From a checkpoint of a small self-supervised image encoder.
Training: nadamw at rate 0.00082, 15800 steps, batches of 256.
Data: trained on regions of photos with short descriptions (Visual Genome), 19.9 epochs.
Rows from block 5 of a small self-supervised image encoder, named by matrix and row number. Rows with one number within an expert belong to one neuron, the router's apart. Each number is 200 + 40 x the weight over its row's rms, rounded and kept within 0 to 999. All counts start at 0.
After each expert's rows are labels from the 100 images, of 14848, where the router gives the expert most weight on average: "responds to" is what is common among them. Only what is clearly more common there than usual is listed. The data: regions of photos with short descriptions (Visual Genome). In brackets: how many of the 100, against the usual share in percent.
# router: router (model.blocks.5.mlp.router.weight, 32x128), inputs 43-85
# up: expert up (model.blocks.5.mlp.up, 32x128x128), inputs 43-85
# down: expert down (model.blocks.5.mlp.down, 32x128x128, transposed), outputs 43-85

# expert 9
router.9,172,187,161,177,183,113,146,248,181,131,254,241,200,168,228,134,160,244,139,118,181,174,271,147,181,187,218,206,194,208,260,258,219,187,177,152,233,169,216,249,215,185,162
up.10,203,218,197,255,200,247,211,160,164,188,255,104,185,219,202,218,179,240,351,199,200,252,242,179,145,223,203,163,112,219,184,164,135,197,186,159,149,130,193,214,242,223,184
down.10,222,138,183,193,222,245,247,201,229,254,246,145,235,243,204,254,156,152,252,189,186,198,190,190,218,212,145,278,195,232,223,186,201,218,201,228,196,186,172,94,168,162,195
up.11,213,224,121,213,124,192,184,213,311,173,261,226,173,194,138,133,204,257,139,99,221,181,159,174,249,127,261,180,265,182,178,158,191,217,163,174,225,128,163,167,183,222,208
down.11,181,201,201,212,204,260,202,187,218,140,198,286,196,210,241,218,186,236,231,191,204,199,127,261,233,154,106,219,180,232,198,214,209,205,145,221,211,261,213,268,266,185,193
up.12,203,249,164,189,172,181,163,230,219,245,299,253,144,258,170,164,138,162,130,170,223,179,246,165,190,191,211,236,199,228,289,166,191,196,230,239,216,174,230,175,160,224,217
down.12,174,167,164,196,228,205,230,191,151,104,215,200,305,187,227,193,189,206,224,229,173,199,247,209,149,204,149,255,139,270,278,236,168,180,180,203,248,173,197,227,203,224,229
up.13,255,257,223,206,180,206,251,156,210,204,228,189,215,255,175,172,172,125,239,205,156,234,192,196,232,243,209,167,234,199,184,169,189,189,206,239,133,162,178,135,229,226,178
down.13,237,209,277,205,220,247,209,175,204,252,205,233,177,184,210,133,124,231,167,236,155,177,177,249,234,211,239,171,213,219,144,182,174,208,190,184,155,252,208,277,241,224,190
up.14,179,176,226,218,187,170,199,219,158,203,258,234,220,225,223,146,192,121,268,272,211,212,200,207,167,245,216,208,163,289,246,241,170,243,138,221,213,115,244,242,173,253,167
down.14,197,220,190,162,191,138,162,178,189,272,253,154,199,228,200,203,211,209,193,102,212,243,272,60,180,194,220,223,198,151,227,192,224,184,194,186,185,181,150,147,227,193,201
up.15,196,189,183,234,174,195,184,199,211,172,228,221,250,197,107,131,150,311,164,117,226,206,239,210,200,199,246,95,176,90,159,202,207,211,166,175,251,195,189,209,238,157,214
down.15,217,140,224,217,157,158,201,238,196,143,198,272,118,229,195,201,192,154,211,226,248,199,188,238,204,159,147,211,205,159,261,199,227,163,141,228,214,193,159,196,182,226,209
up.16,227,204,155,181,209,111,233,199,261,268,198,227,196,211,140,228,259,150,229,152,233,223,222,197,241,157,221,207,227,138,174,184,235,130,158,172,252,209,139,98,250,176,134
down.16,158,212,197,239,191,286,155,168,210,198,113,228,178,131,171,222,231,234,238,200,193,201,213,156,212,109,143,212,172,228,148,227,260,167,244,178,163,220,200,259,241,198,178
up.17,227,221,209,269,153,212,265,161,276,205,214,192,223,240,161,145,205,253,201,225,228,208,125,182,254,169,203,145,202,191,197,144,173,263,192,202,192,158,147,188,208,219,234
down.17,248,169,248,169,212,243,212,212,178,269,185,129,277,188,195,168,208,163,240,243,175,201,164,182,165,244,235,175,119,239,219,217,183,226,176,180,208,162,203,309,192,264,258
up.18,190,213,234,235,138,198,319,186,256,247,272,237,222,226,213,158,176,229,211,148,174,261,240,157,174,190,201,211,170,231,184,193,187,137,162,223,241,220,146,199,182,256,182
down.18,200,228,194,193,163,196,169,197,245,201,229,186,157,225,200,187,297,203,230,119,216,222,181,202,207,178,189,170,203,207,177,216,202,207,123,197,252,212,143,208,260,182,251
up.19,216,189,169,184,198,259,208,168,288,164,293,199,244,182,206,200,213,242,182,215,202,215,128,229,191,193,230,246,261,321,196,198,179,242,146,316,205,199,193,174,205,125,191
down.19,194,232,174,261,136,257,164,188,230,279,209,235,143,291,166,241,206,262,242,115,192,209,161,214,179,214,209,121,219,245,161,193,181,211,229,151,158,212,193,189,224,254,226
responds to: text has "grass" (37 vs 1.3); text has "green" (29 vs 4.3)

# expert 5
router.5,168,188,173,255,105,214,281,150,232,212,275,147,212,286,200,244,99,269,218,234,128,240,270,174,153,233,206,231,177,197,147,157,112,196,205,162,207,144,235,241,189,209,187
up.10,199,212,183,139,214,181,143,176,196,166,208,201,282,76,248,207,206,197,248,212,218,206,149,180,216,213,195,238,193,249,291,203,143,308,178,201,176,237,210,243,227,168,165
down.10,215,234,268,202,199,145,218,153,219,222,215,172,246,211,232,207,183,190,193,184,242,236,169,165,206,173,204,227,158,146,189,155,240,196,178,170,238,247,139,155,290,136,209
up.11,169,218,214,208,206,150,224,203,195,155,192,178,204,308,264,239,149,225,144,144,212,228,263,158,178,189,176,273,169,173,221,203,227,206,210,182,252,171,208,170,173,192,188
down.11,208,161,156,213,222,213,235,215,167,200,264,118,149,195,177,191,181,291,249,210,100,199,239,202,152,254,195,211,206,248,178,224,86,213,191,200,167,194,203,193,247,190,153
up.12,187,214,179,207,239,177,155,204,199,148,153,209,160,201,251,217,134,205,155,276,155,174,200,229,219,208,164,274,241,204,284,190,226,226,239,198,140,186,165,147,139,169,189
down.12,196,180,221,264,226,160,235,224,166,123,181,221,168,261,224,230,230,188,194,175,245,201,186,231,180,160,188,232,236,154,214,246,230,184,156,228,269,170,187,145,158,223,219
up.13,184,210,215,249,179,177,208,185,173,118,157,230,137,254,257,247,135,202,171,221,151,194,200,233,208,185,150,295,215,202,234,183,230,235,196,231,140,203,225,118,196,181,213
down.13,214,218,237,198,251,170,212,202,204,188,172,226,176,261,193,196,199,131,138,215,263,206,211,240,173,207,215,209,232,110,230,244,262,147,188,238,242,190,138,126,147,221,279
up.14,224,213,182,212,151,236,227,160,258,246,254,167,236,122,176,204,243,226,261,216,181,239,217,197,170,225,242,134,238,249,159,156,119,226,183,237,201,195,216,236,258,177,171
down.14,250,227,246,137,255,225,173,179,220,269,210,242,184,124,168,148,220,188,123,214,197,213,229,192,237,201,242,191,244,191,166,179,251,147,281,158,161,240,174,188,205,200,247
up.15,199,176,212,255,131,199,239,168,212,222,272,203,270,205,263,220,121,205,251,226,182,213,212,167,216,213,185,273,141,240,266,170,111,259,143,229,198,255,198,212,193,202,156
down.15,211,252,190,131,210,238,187,162,238,237,182,206,255,76,120,157,233,270,151,211,168,234,187,202,233,149,243,175,224,191,169,188,219,195,262,139,168,278,195,199,221,166,215
up.16,255,185,211,132,179,201,96,205,236,213,242,192,233,177,157,187,247,199,168,73,223,232,225,221,197,228,293,107,253,148,212,166,190,147,188,181,194,199,134,162,240,199,296
down.16,197,273,235,218,190,193,180,181,184,266,198,199,147,248,217,281,186,185,162,142,227,233,265,155,161,222,201,197,206,169,161,144,179,155,260,183,130,194,182,112,222,190,208
up.17,161,161,204,263,124,192,263,185,205,203,248,201,209,299,233,241,75,246,233,247,181,204,263,161,159,197,189,253,145,218,230,189,159,195,170,179,237,136,214,211,172,240,138
down.17,226,195,130,162,175,276,222,181,227,225,208,180,197,105,108,121,233,266,207,221,103,205,219,219,209,219,216,170,219,221,174,195,139,180,235,161,150,232,210,204,180,183,203
up.18,197,138,192,200,183,190,236,311,151,176,208,184,133,250,204,204,198,173,211,193,144,156,247,231,184,207,208,202,193,238,167,246,235,132,219,206,220,140,187,195,178,268,253
down.18,254,186,171,214,148,308,262,197,291,218,157,187,201,233,183,155,194,127,227,261,247,153,101,244,232,212,198,190,226,231,181,172,191,261,181,248,215,139,247,181,95,245,196
up.19,190,198,237,244,237,202,200,186,248,220,213,233,214,254,189,140,142,167,142,236,288,188,195,230,204,161,213,235,196,163,104,201,167,262,213,247,228,139,233,169,177,235,308
down.19,193,255,253,196,231,137,176,161,243,176,227,230,237,267,248,199,160,208,167,177,260,225,127,205,188,182,185,218,132,129,222,215,237,240,124,235,209,259,141,219,217,173,218
responds to: text has "black" (26 vs 7.3)

# expert 16
router.16,246,182,185,246,187,139,285,240,219,247,210,205,191,235,192,211,144,253,213,231,172,152,182,239,244,196,165,167,159,148,179,229,221,152,138,198,236,199,110,197,188,214,182
up.10,151,240,228,215,257,253,222,157,134,182,190,79,232,177,229,93,270,219,246,219,257,201,232,220,244,209,226,235,239,221,180,174,152,211,249,214,157,169,239,197,191,153,162
down.10,157,127,191,156,203,162,192,205,200,161,209,210,158,129,159,241,232,181,202,103,204,199,252,150,186,156,145,264,172,161,222,255,267,166,177,204,231,187,226,228,228,196,194
up.11,137,207,175,188,272,169,197,198,275,189,206,297,249,198,233,240,159,191,153,173,138,231,196,233,234,200,170,329,232,154,180,198,223,237,156,215,223,225,174,170,212,127,181
down.11,176,159,204,185,247,146,216,169,201,203,130,230,172,148,207,259,203,194,233,194,161,235,265,123,163,141,146,260,130,168,212,214,272,141,211,172,210,204,151,219,181,165,195
up.12,269,214,192,134,263,203,191,205,237,236,223,259,224,158,174,135,208,176,177,187,289,205,215,206,185,167,309,118,179,231,143,243,175,187,239,131,196,167,195,252,156,210,290
down.12,146,213,178,234,165,206,215,194,209,137,248,196,277,211,202,241,181,226,246,110,166,228,166,199,171,204,163,218,129,205,151,233,164,261,160,228,194,259,163,205,269,212,207
up.13,111,248,216,230,204,147,234,183,220,265,213,192,254,197,108,153,203,335,253,187,231,174,239,228,196,172,194,128,107,138,138,194,117,211,201,287,234,172,253,233,194,214,181
down.13,191,287,222,224,196,280,218,194,190,203,213,174,225,213,191,245,202,205,165,242,236,190,116,211,204,207,163,236,253,274,133,230,197,172,187,213,209,250,229,205,176,272,215
up.14,219,211,234,232,199,212,168,184,221,180,145,260,139,155,213,210,214,195,154,256,136,203,157,282,145,288,208,272,296,257,212,166,219,202,121,176,206,247,172,139,198,226,140
down.14,284,161,276,183,200,215,226,172,179,248,189,170,159,197,257,240,111,199,236,249,193,208,202,157,180,184,205,211,160,206,234,174,161,160,182,163,145,190,161,175,245,180,205
up.15,163,268,229,240,220,166,194,167,186,206,128,110,209,135,239,158,238,227,182,211,212,214,169,169,183,240,206,192,235,208,175,174,119,152,225,229,162,282,255,144,241,178,194
down.15,290,206,309,152,187,219,167,191,182,241,231,237,199,204,232,144,190,181,169,246,240,195,151,189,189,169,256,218,218,267,190,204,254,120,137,139,201,227,136,186,191,221,223
up.16,146,275,212,208,240,125,236,185,233,258,251,234,223,207,104,155,136,314,217,228,221,179,209,227,228,148,224,172,112,126,71,227,125,211,157,242,253,242,173,235,212,187,211
down.16,180,280,199,228,205,242,176,126,238,240,127,171,251,135,150,267,229,192,232,185,210,258,151,175,170,198,188,172,220,223,175,154,241,163,242,144,158,253,190,129,224,236,234
up.17,252,251,173,136,179,138,181,188,234,183,219,196,168,137,257,138,265,176,176,183,194,257,160,250,215,244,240,157,210,220,159,214,222,170,133,190,178,190,158,176,224,207,251
down.17,238,212,217,216,148,236,178,190,256,219,264,157,172,222,193,142,220,202,189,189,195,222,192,138,174,265,272,179,215,189,200,155,175,229,170,166,156,155,167,154,207,249,184
up.18,209,263,232,201,175,162,185,194,233,190,138,159,196,152,253,182,255,198,149,208,210,187,121,239,209,258,211,178,268,230,162,201,192,153,181,205,180,229,208,128,220,184,183
down.18,290,215,267,206,177,220,214,188,221,298,227,173,157,215,238,160,169,209,165,242,221,207,144,133,198,194,277,196,206,219,185,194,180,187,141,165,148,203,148,164,193,214,213
up.19,215,226,239,160,267,162,232,241,166,247,185,194,294,254,127,148,151,222,241,231,252,188,167,239,243,128,204,98,160,161,127,272,184,175,226,231,251,152,168,251,192,235,233
down.19,149,295,159,238,241,249,178,172,217,229,174,137,231,174,212,252,194,194,223,190,214,196,150,182,165,203,188,229,191,255,115,206,193,246,219,223,165,266,200,153,237,169,241
responds to: text has "white" (28 vs 11.8)

# expert 20
router.20,278,157,288,146,232,222,203,216,188,255,174,230,200,138,243,202,233,164,163,175,219,148,134,136,285,144,150,214,251,224,196,237,221,194,157,228,221,244,216,277,163,233,207
up.10,234,202,245,200,245,210,225,199,268,181,220,186,210,227,221,160,154,232,146,152,225,193,161,224,240,201,216,264,185,109,145,175,186,279,113,251,213,193,168,160,217,177,156
down.10,202,138,155,190,194,238,167,191,150,223,177,164,205,190,162,241,276,279,214,162,188,150,193,178,220,223,208,149,194,221,205,259,112,235,246,217,201,162,263,224,165,202,206
up.11,278,191,212,168,220,199,154,236,188,280,191,232,228,187,190,208,198,174,203,230,239,171,188,131,239,187,184,157,239,241,277,242,299,149,203,125,226,191,196,155,153,276,205
down.11,202,220,207,261,136,229,243,164,242,250,172,165,217,197,228,218,211,169,184,202,259,243,172,165,247,212,209,235,182,176,124,156,197,170,210,213,168,246,161,116,216,127,207
up.12,240,186,206,219,234,239,218,192,243,200,127,230,125,290,223,191,219,149,226,199,200,210,177,266,214,199,199,230,248,265,244,177,246,190,124,192,235,151,95,159,222,218,206
down.12,264,251,215,213,158,244,236,232,222,244,238,197,176,224,184,198,162,207,185,199,148,166,210,197,235,183,215,174,220,242,123,183,156,170,175,173,171,186,132,197,239,237,281
up.13,262,177,310,166,281,239,179,209,238,206,149,205,215,248,197,176,102,237,133,177,167,182,213,234,236,222,208,274,213,165,178,212,216,229,126,220,214,231,179,188,193,198,244
down.13,182,166,164,221,184,269,213,151,219,244,178,109,203,152,182,241,186,213,238,192,201,204,202,194,193,251,233,172,170,168,135,173,69,241,220,235,146,244,285,217,213,168,234
up.14,241,188,226,224,232,207,312,188,257,201,153,226,129,315,230,173,170,210,164,197,148,192,218,247,221,231,223,199,249,217,187,197,241,203,123,194,241,168,94,152,171,219,159
down.14,190,270,170,225,182,236,219,169,225,289,186,110,186,179,146,216,279,262,158,146,212,196,231,157,221,226,256,158,223,144,98,157,116,195,249,180,136,215,221,187,236,213,207
up.15,185,196,169,161,234,191,178,147,207,183,172,180,173,215,276,274,199,144,234,195,206,268,170,204,134,192,160,261,148,159,186,147,234,167,208,143,188,242,158,224,292,138,173
down.15,219,222,184,142,191,180,169,275,208,155,243,229,213,173,173,136,206,205,177,223,142,185,223,241,196,203,170,206,188,271,243,253,259,123,129,136,227,174,109,240,164,239,219
up.16,178,196,213,233,185,213,170,166,135,198,185,178,244,206,177,271,209,222,276,174,104,239,316,205,135,192,213,158,106,206,192,152,188,164,239,116,169,187,244,226,299,172,214
down.16,232,182,192,205,220,168,196,257,203,170,181,253,209,221,216,215,187,139,274,179,189,163,172,210,211,148,158,210,172,263,221,242,250,256,182,167,264,157,186,210,181,277,234
up.17,240,179,280,213,224,146,156,237,235,217,166,241,212,229,210,183,191,247,144,196,152,183,229,236,230,198,261,284,257,176,230,218,223,230,129,211,272,221,127,173,180,203,240
down.17,206,193,217,226,190,249,214,171,171,272,232,119,215,171,167,219,200,278,167,172,212,251,202,174,176,249,253,172,189,167,135,158,109,208,235,223,147,249,249,190,218,173,228
up.18,175,196,214,208,207,231,218,163,241,194,254,119,242,225,243,200,204,224,220,100,225,223,191,209,181,220,216,226,194,139,119,186,184,293,187,320,219,225,265,222,207,166,130
down.18,168,221,190,168,262,200,151,201,161,211,192,181,262,157,170,244,241,250,223,187,126,186,196,177,168,213,179,213,188,236,208,259,201,197,232,182,216,169,233,248,172,174,204
up.19,239,181,186,154,184,177,152,203,163,290,210,242,262,164,181,238,248,181,243,250,254,183,231,131,181,164,194,166,200,252,224,239,194,147,282,217,190,256,271,215,171,251,222
down.19,195,233,181,216,152,202,205,157,253,147,194,201,235,193,218,230,194,215,222,206,248,265,140,253,215,265,194,241,217,185,210,167,191,277,211,250,178,252,176,92,191,132,168
responds to: text has "sky" (54 vs 1.8); text has "blue" (33 vs 5.1); text has "white" (32 vs 11.8); text has "clouds" (26 vs 0.7)

# expert 18
router.18,136,261,168,157,222,201,134,177,212,196,192,198,211,219,235,227,189,241,180,180,231,214,150,243,248,198,190,268,231,181,152,216,227,211,232,238,146,279,213,137,223,153,279
up.10,240,163,179,165,159,226,208,177,229,176,214,241,193,203,183,192,223,202,218,174,197,216,163,220,249,212,215,173,207,264,253,189,171,255,130,158,174,137,174,270,187,214,153
down.10,210,251,239,150,241,216,168,199,207,247,243,176,181,253,240,195,162,180,191,185,244,214,165,186,219,183,230,225,185,218,121,311,148,215,166,296,204,264,219,237,186,137,173
up.11,178,159,222,245,220,214,201,171,132,215,134,93,144,217,233,239,231,228,246,172,154,234,279,206,161,247,264,168,179,188,179,167,248,113,242,120,211,177,234,205,256,178,214
down.11,156,189,205,218,216,196,207,157,156,223,194,153,200,200,269,277,203,240,257,218,191,203,144,165,192,214,162,200,197,225,192,224,164,259,227,224,173,180,258,240,229,152,96
up.12,190,189,160,222,172,125,253,231,287,215,269,176,220,255,243,209,179,251,226,166,113,213,255,101,183,223,160,241,114,168,233,177,208,186,163,193,288,171,174,202,184,219,155
down.12,161,217,165,192,192,136,177,212,188,169,196,145,223,208,234,290,151,125,259,231,207,174,178,205,189,180,199,242,140,167,220,231,159,274,198,233,193,186,196,151,198,191,180
up.13,166,174,155,212,191,213,208,183,235,122,258,232,195,279,209,232,168,249,174,211,117,231,267,168,176,222,145,248,95,269,242,179,229,204,196,162,201,176,132,197,161,186,185
down.13,194,139,208,218,188,200,172,200,174,181,212,217,294,204,203,272,149,148,252,242,221,204,104,224,199,188,167,245,205,156,228,167,197,256,206,208,185,227,163,114,194,190,218
up.14,211,283,209,211,196,188,174,165,234,248,182,230,183,197,250,195,231,178,154,172,259,233,149,180,234,198,232,213,268,220,199,159,221,201,221,173,157,282,160,109,197,156,244
down.14,160,254,125,263,159,187,243,195,247,146,202,205,234,175,136,174,268,239,203,117,180,203,231,175,246,203,178,193,237,131,117,195,153,246,199,219,196,209,204,164,207,209,232
up.15,202,226,240,223,224,195,196,155,184,186,195,176,220,297,217,191,228,235,170,192,228,208,200,135,228,204,228,234,200,180,233,141,218,264,210,227,213,237,196,170,226,179,218
down.15,184,232,152,214,166,247,234,200,253,161,220,232,284,165,146,152,227,204,208,183,159,182,168,247,216,256,229,167,225,183,138,176,176,257,229,175,213,187,215,245,176,253,237
up.16,178,234,225,252,200,200,195,181,241,175,212,196,156,343,195,135,190,195,181,215,203,212,247,172,230,168,195,235,135,153,150,178,207,209,193,174,215,200,161,192,208,214,258
down.16,235,157,200,167,149,211,204,231,223,149,258,211,330,179,161,195,196,163,194,159,201,188,136,187,217,234,215,153,219,123,219,212,198,298,161,218,239,174,149,221,114,245,248
up.17,190,287,203,237,205,234,178,107,233,204,180,203,185,220,158,166,253,246,164,188,263,225,193,206,225,196,210,179,252,204,150,93,193,222,218,211,174,205,194,149,266,158,161
down.17,215,202,141,235,193,216,273,216,238,162,196,157,229,177,177,168,267,186,242,183,151,219,166,212,195,252,220,207,241,267,202,241,205,226,229,216,281,144,214,186,157,223,201
up.18,225,165,236,195,178,174,220,242,229,284,237,149,175,207,200,191,199,183,298,209,300,172,157,168,230,148,243,185,112,198,218,227,139,202,198,224,240,175,188,228,239,174,213
down.18,173,216,172,196,237,234,211,193,245,188,134,265,171,131,231,182,215,169,199,193,184,191,195,189,185,197,153,211,210,216,149,228,250,249,207,198,220,179,221,298,172,218,152
up.19,245,224,217,223,136,202,228,213,214,226,213,221,181,204,202,223,164,114,252,245,253,185,113,260,255,170,185,244,262,325,205,244,173,159,175,211,206,214,199,118,182,220,257
down.19,211,237,207,230,194,212,224,211,234,167,214,306,166,192,144,185,182,255,123,139,148,192,294,198,221,199,130,235,274,172,162,188,238,131,166,196,162,244,147,131,188,238,235
responds to: text has "sign" (42 vs 2)

# expert 8
router.8,167,171,175,199,251,224,218,208,275,166,172,221,200,234,167,157,177,252,152,162,235,197,182,190,256,196,244,207,245,145,222,170,225,225,111,210,261,109,128,177,152,196,168
up.10,178,189,193,227,258,145,115,197,167,231,188,165,168,216,135,176,190,267,150,128,171,220,326,157,154,190,245,190,207,129,174,186,220,91,213,181,217,205,129,184,231,186,233
down.10,200,168,189,159,211,158,212,184,194,174,175,224,161,162,208,174,230,118,251,208,231,232,210,168,203,127,171,269,188,193,211,235,293,166,177,187,207,166,177,188,235,178,162
up.11,122,220,174,191,70,130,210,229,242,144,293,242,210,196,104,180,172,209,162,295,192,175,173,179,216,175,184,159,150,187,233,218,121,195,182,226,201,202,214,284,178,221,237
down.11,256,162,239,239,132,252,224,168,171,226,256,197,242,197,162,193,217,268,242,164,130,244,220,206,176,235,234,149,156,219,229,196,157,216,149,197,229,178,207,263,215,223,186
up.12,176,242,218,201,219,149,189,198,116,163,193,189,291,191,216,202,145,230,192,254,175,242,310,233,154,166,176,271,153,238,272,234,190,103,248,207,198,193,202,195,263,163,245
down.12,197,192,192,132,210,237,171,251,105,165,184,215,270,185,116,221,236,224,184,186,146,158,238,179,199,167,124,216,182,247,280,263,216,97,240,167,225,145,189,214,172,244,227
up.13,177,219,151,221,259,187,115,185,227,220,164,241,192,245,97,201,224,249,129,188,165,235,249,193,176,252,227,209,253,167,238,187,207,153,176,205,246,186,85,186,173,188,136
down.13,185,191,221,235,217,160,224,172,206,142,221,218,98,248,271,141,152,179,232,204,250,210,225,199,207,200,246,220,183,163,125,189,177,235,192,280,149,221,253,232,290,118,148
up.14,99,220,156,230,175,132,246,195,185,125,148,215,229,167,189,217,249,296,223,167,259,202,227,178,220,218,226,154,135,155,223,210,142,217,181,119,226,132,279,166,171,183,179
down.14,273,213,264,207,185,247,232,199,236,239,210,273,147,249,175,160,177,106,183,171,260,200,192,222,204,194,231,178,228,178,195,198,231,173,176,252,231,187,129,226,161,253,284
up.15,261,179,265,155,207,239,191,181,207,184,211,132,231,216,264,172,229,181,213,159,230,187,120,154,234,199,227,179,201,149,179,217,203,245,173,194,257,183,280,247,202,219,259
down.15,225,169,179,181,144,222,241,227,214,266,221,163,205,214,161,198,294,117,214,196,185,199,243,171,199,198,205,192,192,278,234,227,209,153,223,163,223,156,173,144,161,246,269
up.16,171,212,147,245,205,185,213,175,242,163,138,241,221,160,129,202,232,204,208,177,210,241,219,207,211,233,278,245,222,151,219,136,218,233,148,175,229,164,161,184,191,162,125
down.16,197,228,231,225,256,156,195,194,231,187,233,220,88,279,229,119,165,163,169,193,242,207,213,215,240,186,272,205,219,165,138,231,181,238,171,251,189,212,192,198,230,175,197
up.17,203,179,227,190,207,232,284,224,199,169,254,193,181,202,245,181,157,191,191,343,199,206,172,142,181,196,141,195,200,238,217,198,205,214,197,186,189,163,231,296,217,242,154
down.17,174,200,167,251,142,210,153,218,207,246,233,232,189,223,107,263,229,262,241,78,141,179,199,163,188,200,222,108,235,179,187,212,145,242,213,180,182,203,261,248,220,227,173
up.18,259,200,205,145,176,248,226,184,209,225,209,176,212,170,175,177,308,160,235,152,256,178,129,181,248,183,209,160,251,258,130,255,193,256,224,223,162,175,237,147,183,186,255
down.18,188,163,160,143,224,220,193,244,134,236,199,154,275,157,168,219,246,236,207,250,106,153,226,177,214,215,157,197,180,276,232,231,174,151,251,161,201,172,213,212,207,219,201
up.19,157,211,200,262,175,215,239,136,185,228,163,184,205,233,164,248,110,251,249,275,131,233,209,212,156,206,208,197,159,197,160,141,167,222,285,210,176,250,226,228,270,125,158
down.19,172,223,163,163,243,152,159,250,163,184,250,150,212,243,235,234,248,180,189,127,224,236,252,168,200,212,181,217,227,238,252,272,289,116,216,185,216,226,158,156,228,160,195
responds to: text has "sky" (28 vs 1.8); text has "blue" (27 vs 5.1); text has "plane" (26 vs 0.8)

# expert 29
router.29,238,178,210,136,179,236,188,222,129,165,160,187,278,170,162,177,199,196,214,173,146,151,176,176,250,167,197,129,218,239,160,265,253,177,220,148,193,159,231,223,183,241,297
up.10,207,172,148,167,218,207,173,227,214,200,181,146,145,240,168,193,282,168,222,111,198,163,233,183,221,185,150,213,223,226,131,246,226,193,176,184,207,123,150,221,190,209,180
down.10,199,168,248,222,254,149,223,216,139,224,163,136,275,192,227,220,157,189,223,284,222,158,146,301,201,212,202,179,190,205,224,178,172,229,215,193,219,208,231,224,256,192,185
up.11,200,186,197,229,312,252,191,173,174,214,154,213,175,202,200,240,185,239,210,133,206,241,150,165,159,131,227,159,156,166,175,191,224,149,233,210,133,189,247,163,258,191,262
down.11,167,158,157,216,203,173,163,195,209,179,257,171,151,229,166,249,219,244,222,145,253,225,189,198,160,213,196,170,175,123,258,201,189,255,196,209,179,238,272,193,239,173,132
up.12,155,211,210,198,254,172,217,201,194,172,178,166,187,256,242,298,167,205,153,259,240,222,141,245,197,176,142,285,210,139,223,206,218,173,194,240,230,255,112,90,224,179,208
down.12,260,116,185,163,190,186,149,240,194,219,286,175,227,223,182,171,209,210,187,160,217,164,196,152,258,187,275,205,181,156,240,211,157,210,173,234,185,222,206,199,186,171,199
up.13,232,199,283,202,214,199,215,204,209,184,198,204,167,278,234,218,155,177,154,242,197,213,156,263,189,199,168,204,217,216,258,207,208,155,121,228,248,139,109,190,217,216,224
down.13,202,203,174,164,237,292,174,180,235,281,205,167,177,201,194,168,252,197,167,124,247,214,230,105,214,176,246,163,225,180,145,199,251,194,247,207,201,207,230,186,256,147,204
up.14,216,192,250,158,258,129,184,194,140,192,227,146,180,223,263,174,207,248,148,261,151,219,287,211,112,276,210,162,180,225,192,192,225,153,197,154,282,218,198,272,219,194,162
down.14,282,177,217,145,249,234,257,204,214,252,223,128,242,170,184,123,252,144,227,242,212,183,196,156,208,184,241,237,164,301,233,233,202,171,225,212,230,132,169,193,134,204,234
up.15,231,214,207,203,174,171,214,184,182,203,219,120,209,160,209,139,201,210,169,220,178,181,263,187,217,237,247,237,159,194,168,163,166,193,194,219,215,176,215,221,164,244,158
down.15,269,200,213,240,94,275,199,215,216,281,232,234,193,198,163,237,194,216,196,187,149,158,195,165,260,163,223,151,262,269,156,198,151,179,199,160,172,204,181,201,184,229,207
up.16,227,219,182,135,161,203,185,223,227,193,227,172,182,206,114,203,347,124,213,120,217,148,160,212,244,252,225,170,222,233,135,181,206,229,215,161,190,127,167,196,140,223,262
down.16,210,222,312,235,265,179,187,154,171,190,177,191,245,199,247,224,68,239,177,315,119,202,217,232,191,207,216,241,175,193,184,180,143,222,167,212,177,258,179,229,219,146,159
up.17,201,191,232,155,232,128,194,196,172,205,302,201,259,227,221,174,241,220,153,215,236,193,226,180,179,199,169,198,197,270,262,217,203,152,166,153,268,189,170,213,183,201,205
down.17,264,153,255,123,266,171,213,198,166,212,236,142,230,211,241,104,223,176,163,235,193,201,214,143,209,189,281,239,156,257,182,216,217,165,174,210,247,193,162,256,190,163,241
up.18,228,193,221,145,194,281,179,157,196,166,155,142,206,213,179,215,274,194,252,183,137,188,161,162,215,156,201,187,177,290,130,170,230,210,229,107,159,194,176,261,238,190,276
down.18,182,202,243,256,254,209,263,142,169,214,179,144,223,237,236,226,77,169,197,285,225,201,160,258,187,179,175,257,178,220,247,167,165,234,225,251,170,218,226,134,237,165,126
up.19,215,231,220,194,163,173,216,175,188,191,256,93,224,151,213,147,204,202,183,227,202,194,247,158,211,196,210,250,143,187,185,157,159,169,231,223,186,191,219,247,190,243,181
down.19,220,212,194,253,99,275,179,203,190,282,241,215,216,196,146,264,182,229,184,191,168,165,223,147,250,159,200,164,256,274,149,193,131,190,220,156,152,222,211,207,206,213,201
responds to: text has "white" (35 vs 11.8)