A small self-supervised image encoder, trained from scratch.
Training: 15800 steps, batches of 256.
Data: trained on regions of photos with short descriptions (Visual Genome), 19.9 epochs.
Rows from block 4 of a small self-supervised image encoder, named by matrix and row number. Rows with one number belong to one neuron. Each number is 128 + 24 x the weight over its row's rms, rounded and kept within 0 to 255. All counts start at 0. Numbers have three digits each. After the name is the row's rms in percent of the matrix's.
After each neuron's rows are labels from the 100 images, of 14848, where the neuron reaches its highest value: "top examples" is what is common among them. Only what is clearly more common there than usual is listed. The data: regions of photos with short descriptions (Visual Genome).
# fc1: MLP up (model.blocks.4.mlp.fc1.weight, 384x128), inputs 64-127
# fc2: MLP down (model.blocks.4.mlp.fc2.weight, 128x384, transposed), outputs 64-127

fc1.207 131:122127108143139170139113089128138033175118156123151141123130112165119145099162111126101152126146097165147134160117115150140087137133139124105138133098129154153118091089112154101105143111154107
fc2.207 113:111097120123121077138153157148126156133131120158115146122112132067154119134076088159135167116132111133103139135123135097116155140132150131162141140168158127108128165167148133141139107125080170
top examples: text has "white"

fc1.354 096:103072163173101145093155094117121123129121089134069118140114129140105125118117119155086147146111112180142123139125143093159152158130145158148122131114115121131146122104141144115094140152123169
fc2.354 077:135114131110145126081136156123135102163119131159147168130143102126117127103124160104108124122132131134075176090128133108149156171112120108139057128150144095137120095123062121088103132068119168
top examples: text has "white"

fc1.166 102:099106126142113141153110123092161120141110120143120150153112156167120088158167089106126135129166127106122151124138149114112094109112133140102161130083107158140120086106074168107132163091115189
fc2.166 071:129136103146120119143117113150142146119133129124120127152123137114123157165138115107146159114129088120142130139139126123127109111129129131097137138123134200116140156139100155140145131138138122
top examples: text has "sky"

fc1.124 090:128084151138148162105125122102095111145131169108150162140107115128117100169132116154093106126137135100101110143136149159119136115100145127133163125116140149122117090124128120077092152118130149
fc2.124 082:127152093112129088129106127164169150080102099151111088161095127124144141113102113120143103171143157141141144103142099141127142101111149123125134102149122096161151125176130100109118118140130120
top examples: text has "sky"; text has "blue"

fc1.79 089:127068142133150179124113085091125089168122137122118129129114125105128067162149116114092135129150147101119167159100148133146135138116125124132167122080155169134126078116089162091117151121141180
fc2.79 069:121148135115121104169110155150146159072105109154123095117124117136120123137118124121132109146134137132136128098158102133123128115098134127099134138145129108156127107154104149132136153114121136
top examples: text has "sky"

fc1.90 090:133083094154128155097139061097099086148113122099159144150124098099134109154132133177142100155152123150104131141089130133134136120108136122139188154136150159129123083147149144080102135156140196
fc2.90 072:124136170122122116175099131146151148072103122163135078095134111141128125153129125117146126158142120124118106103180110135127146090103136106123172161122117120114148123123131152116146130142133130
top examples: text has "sky"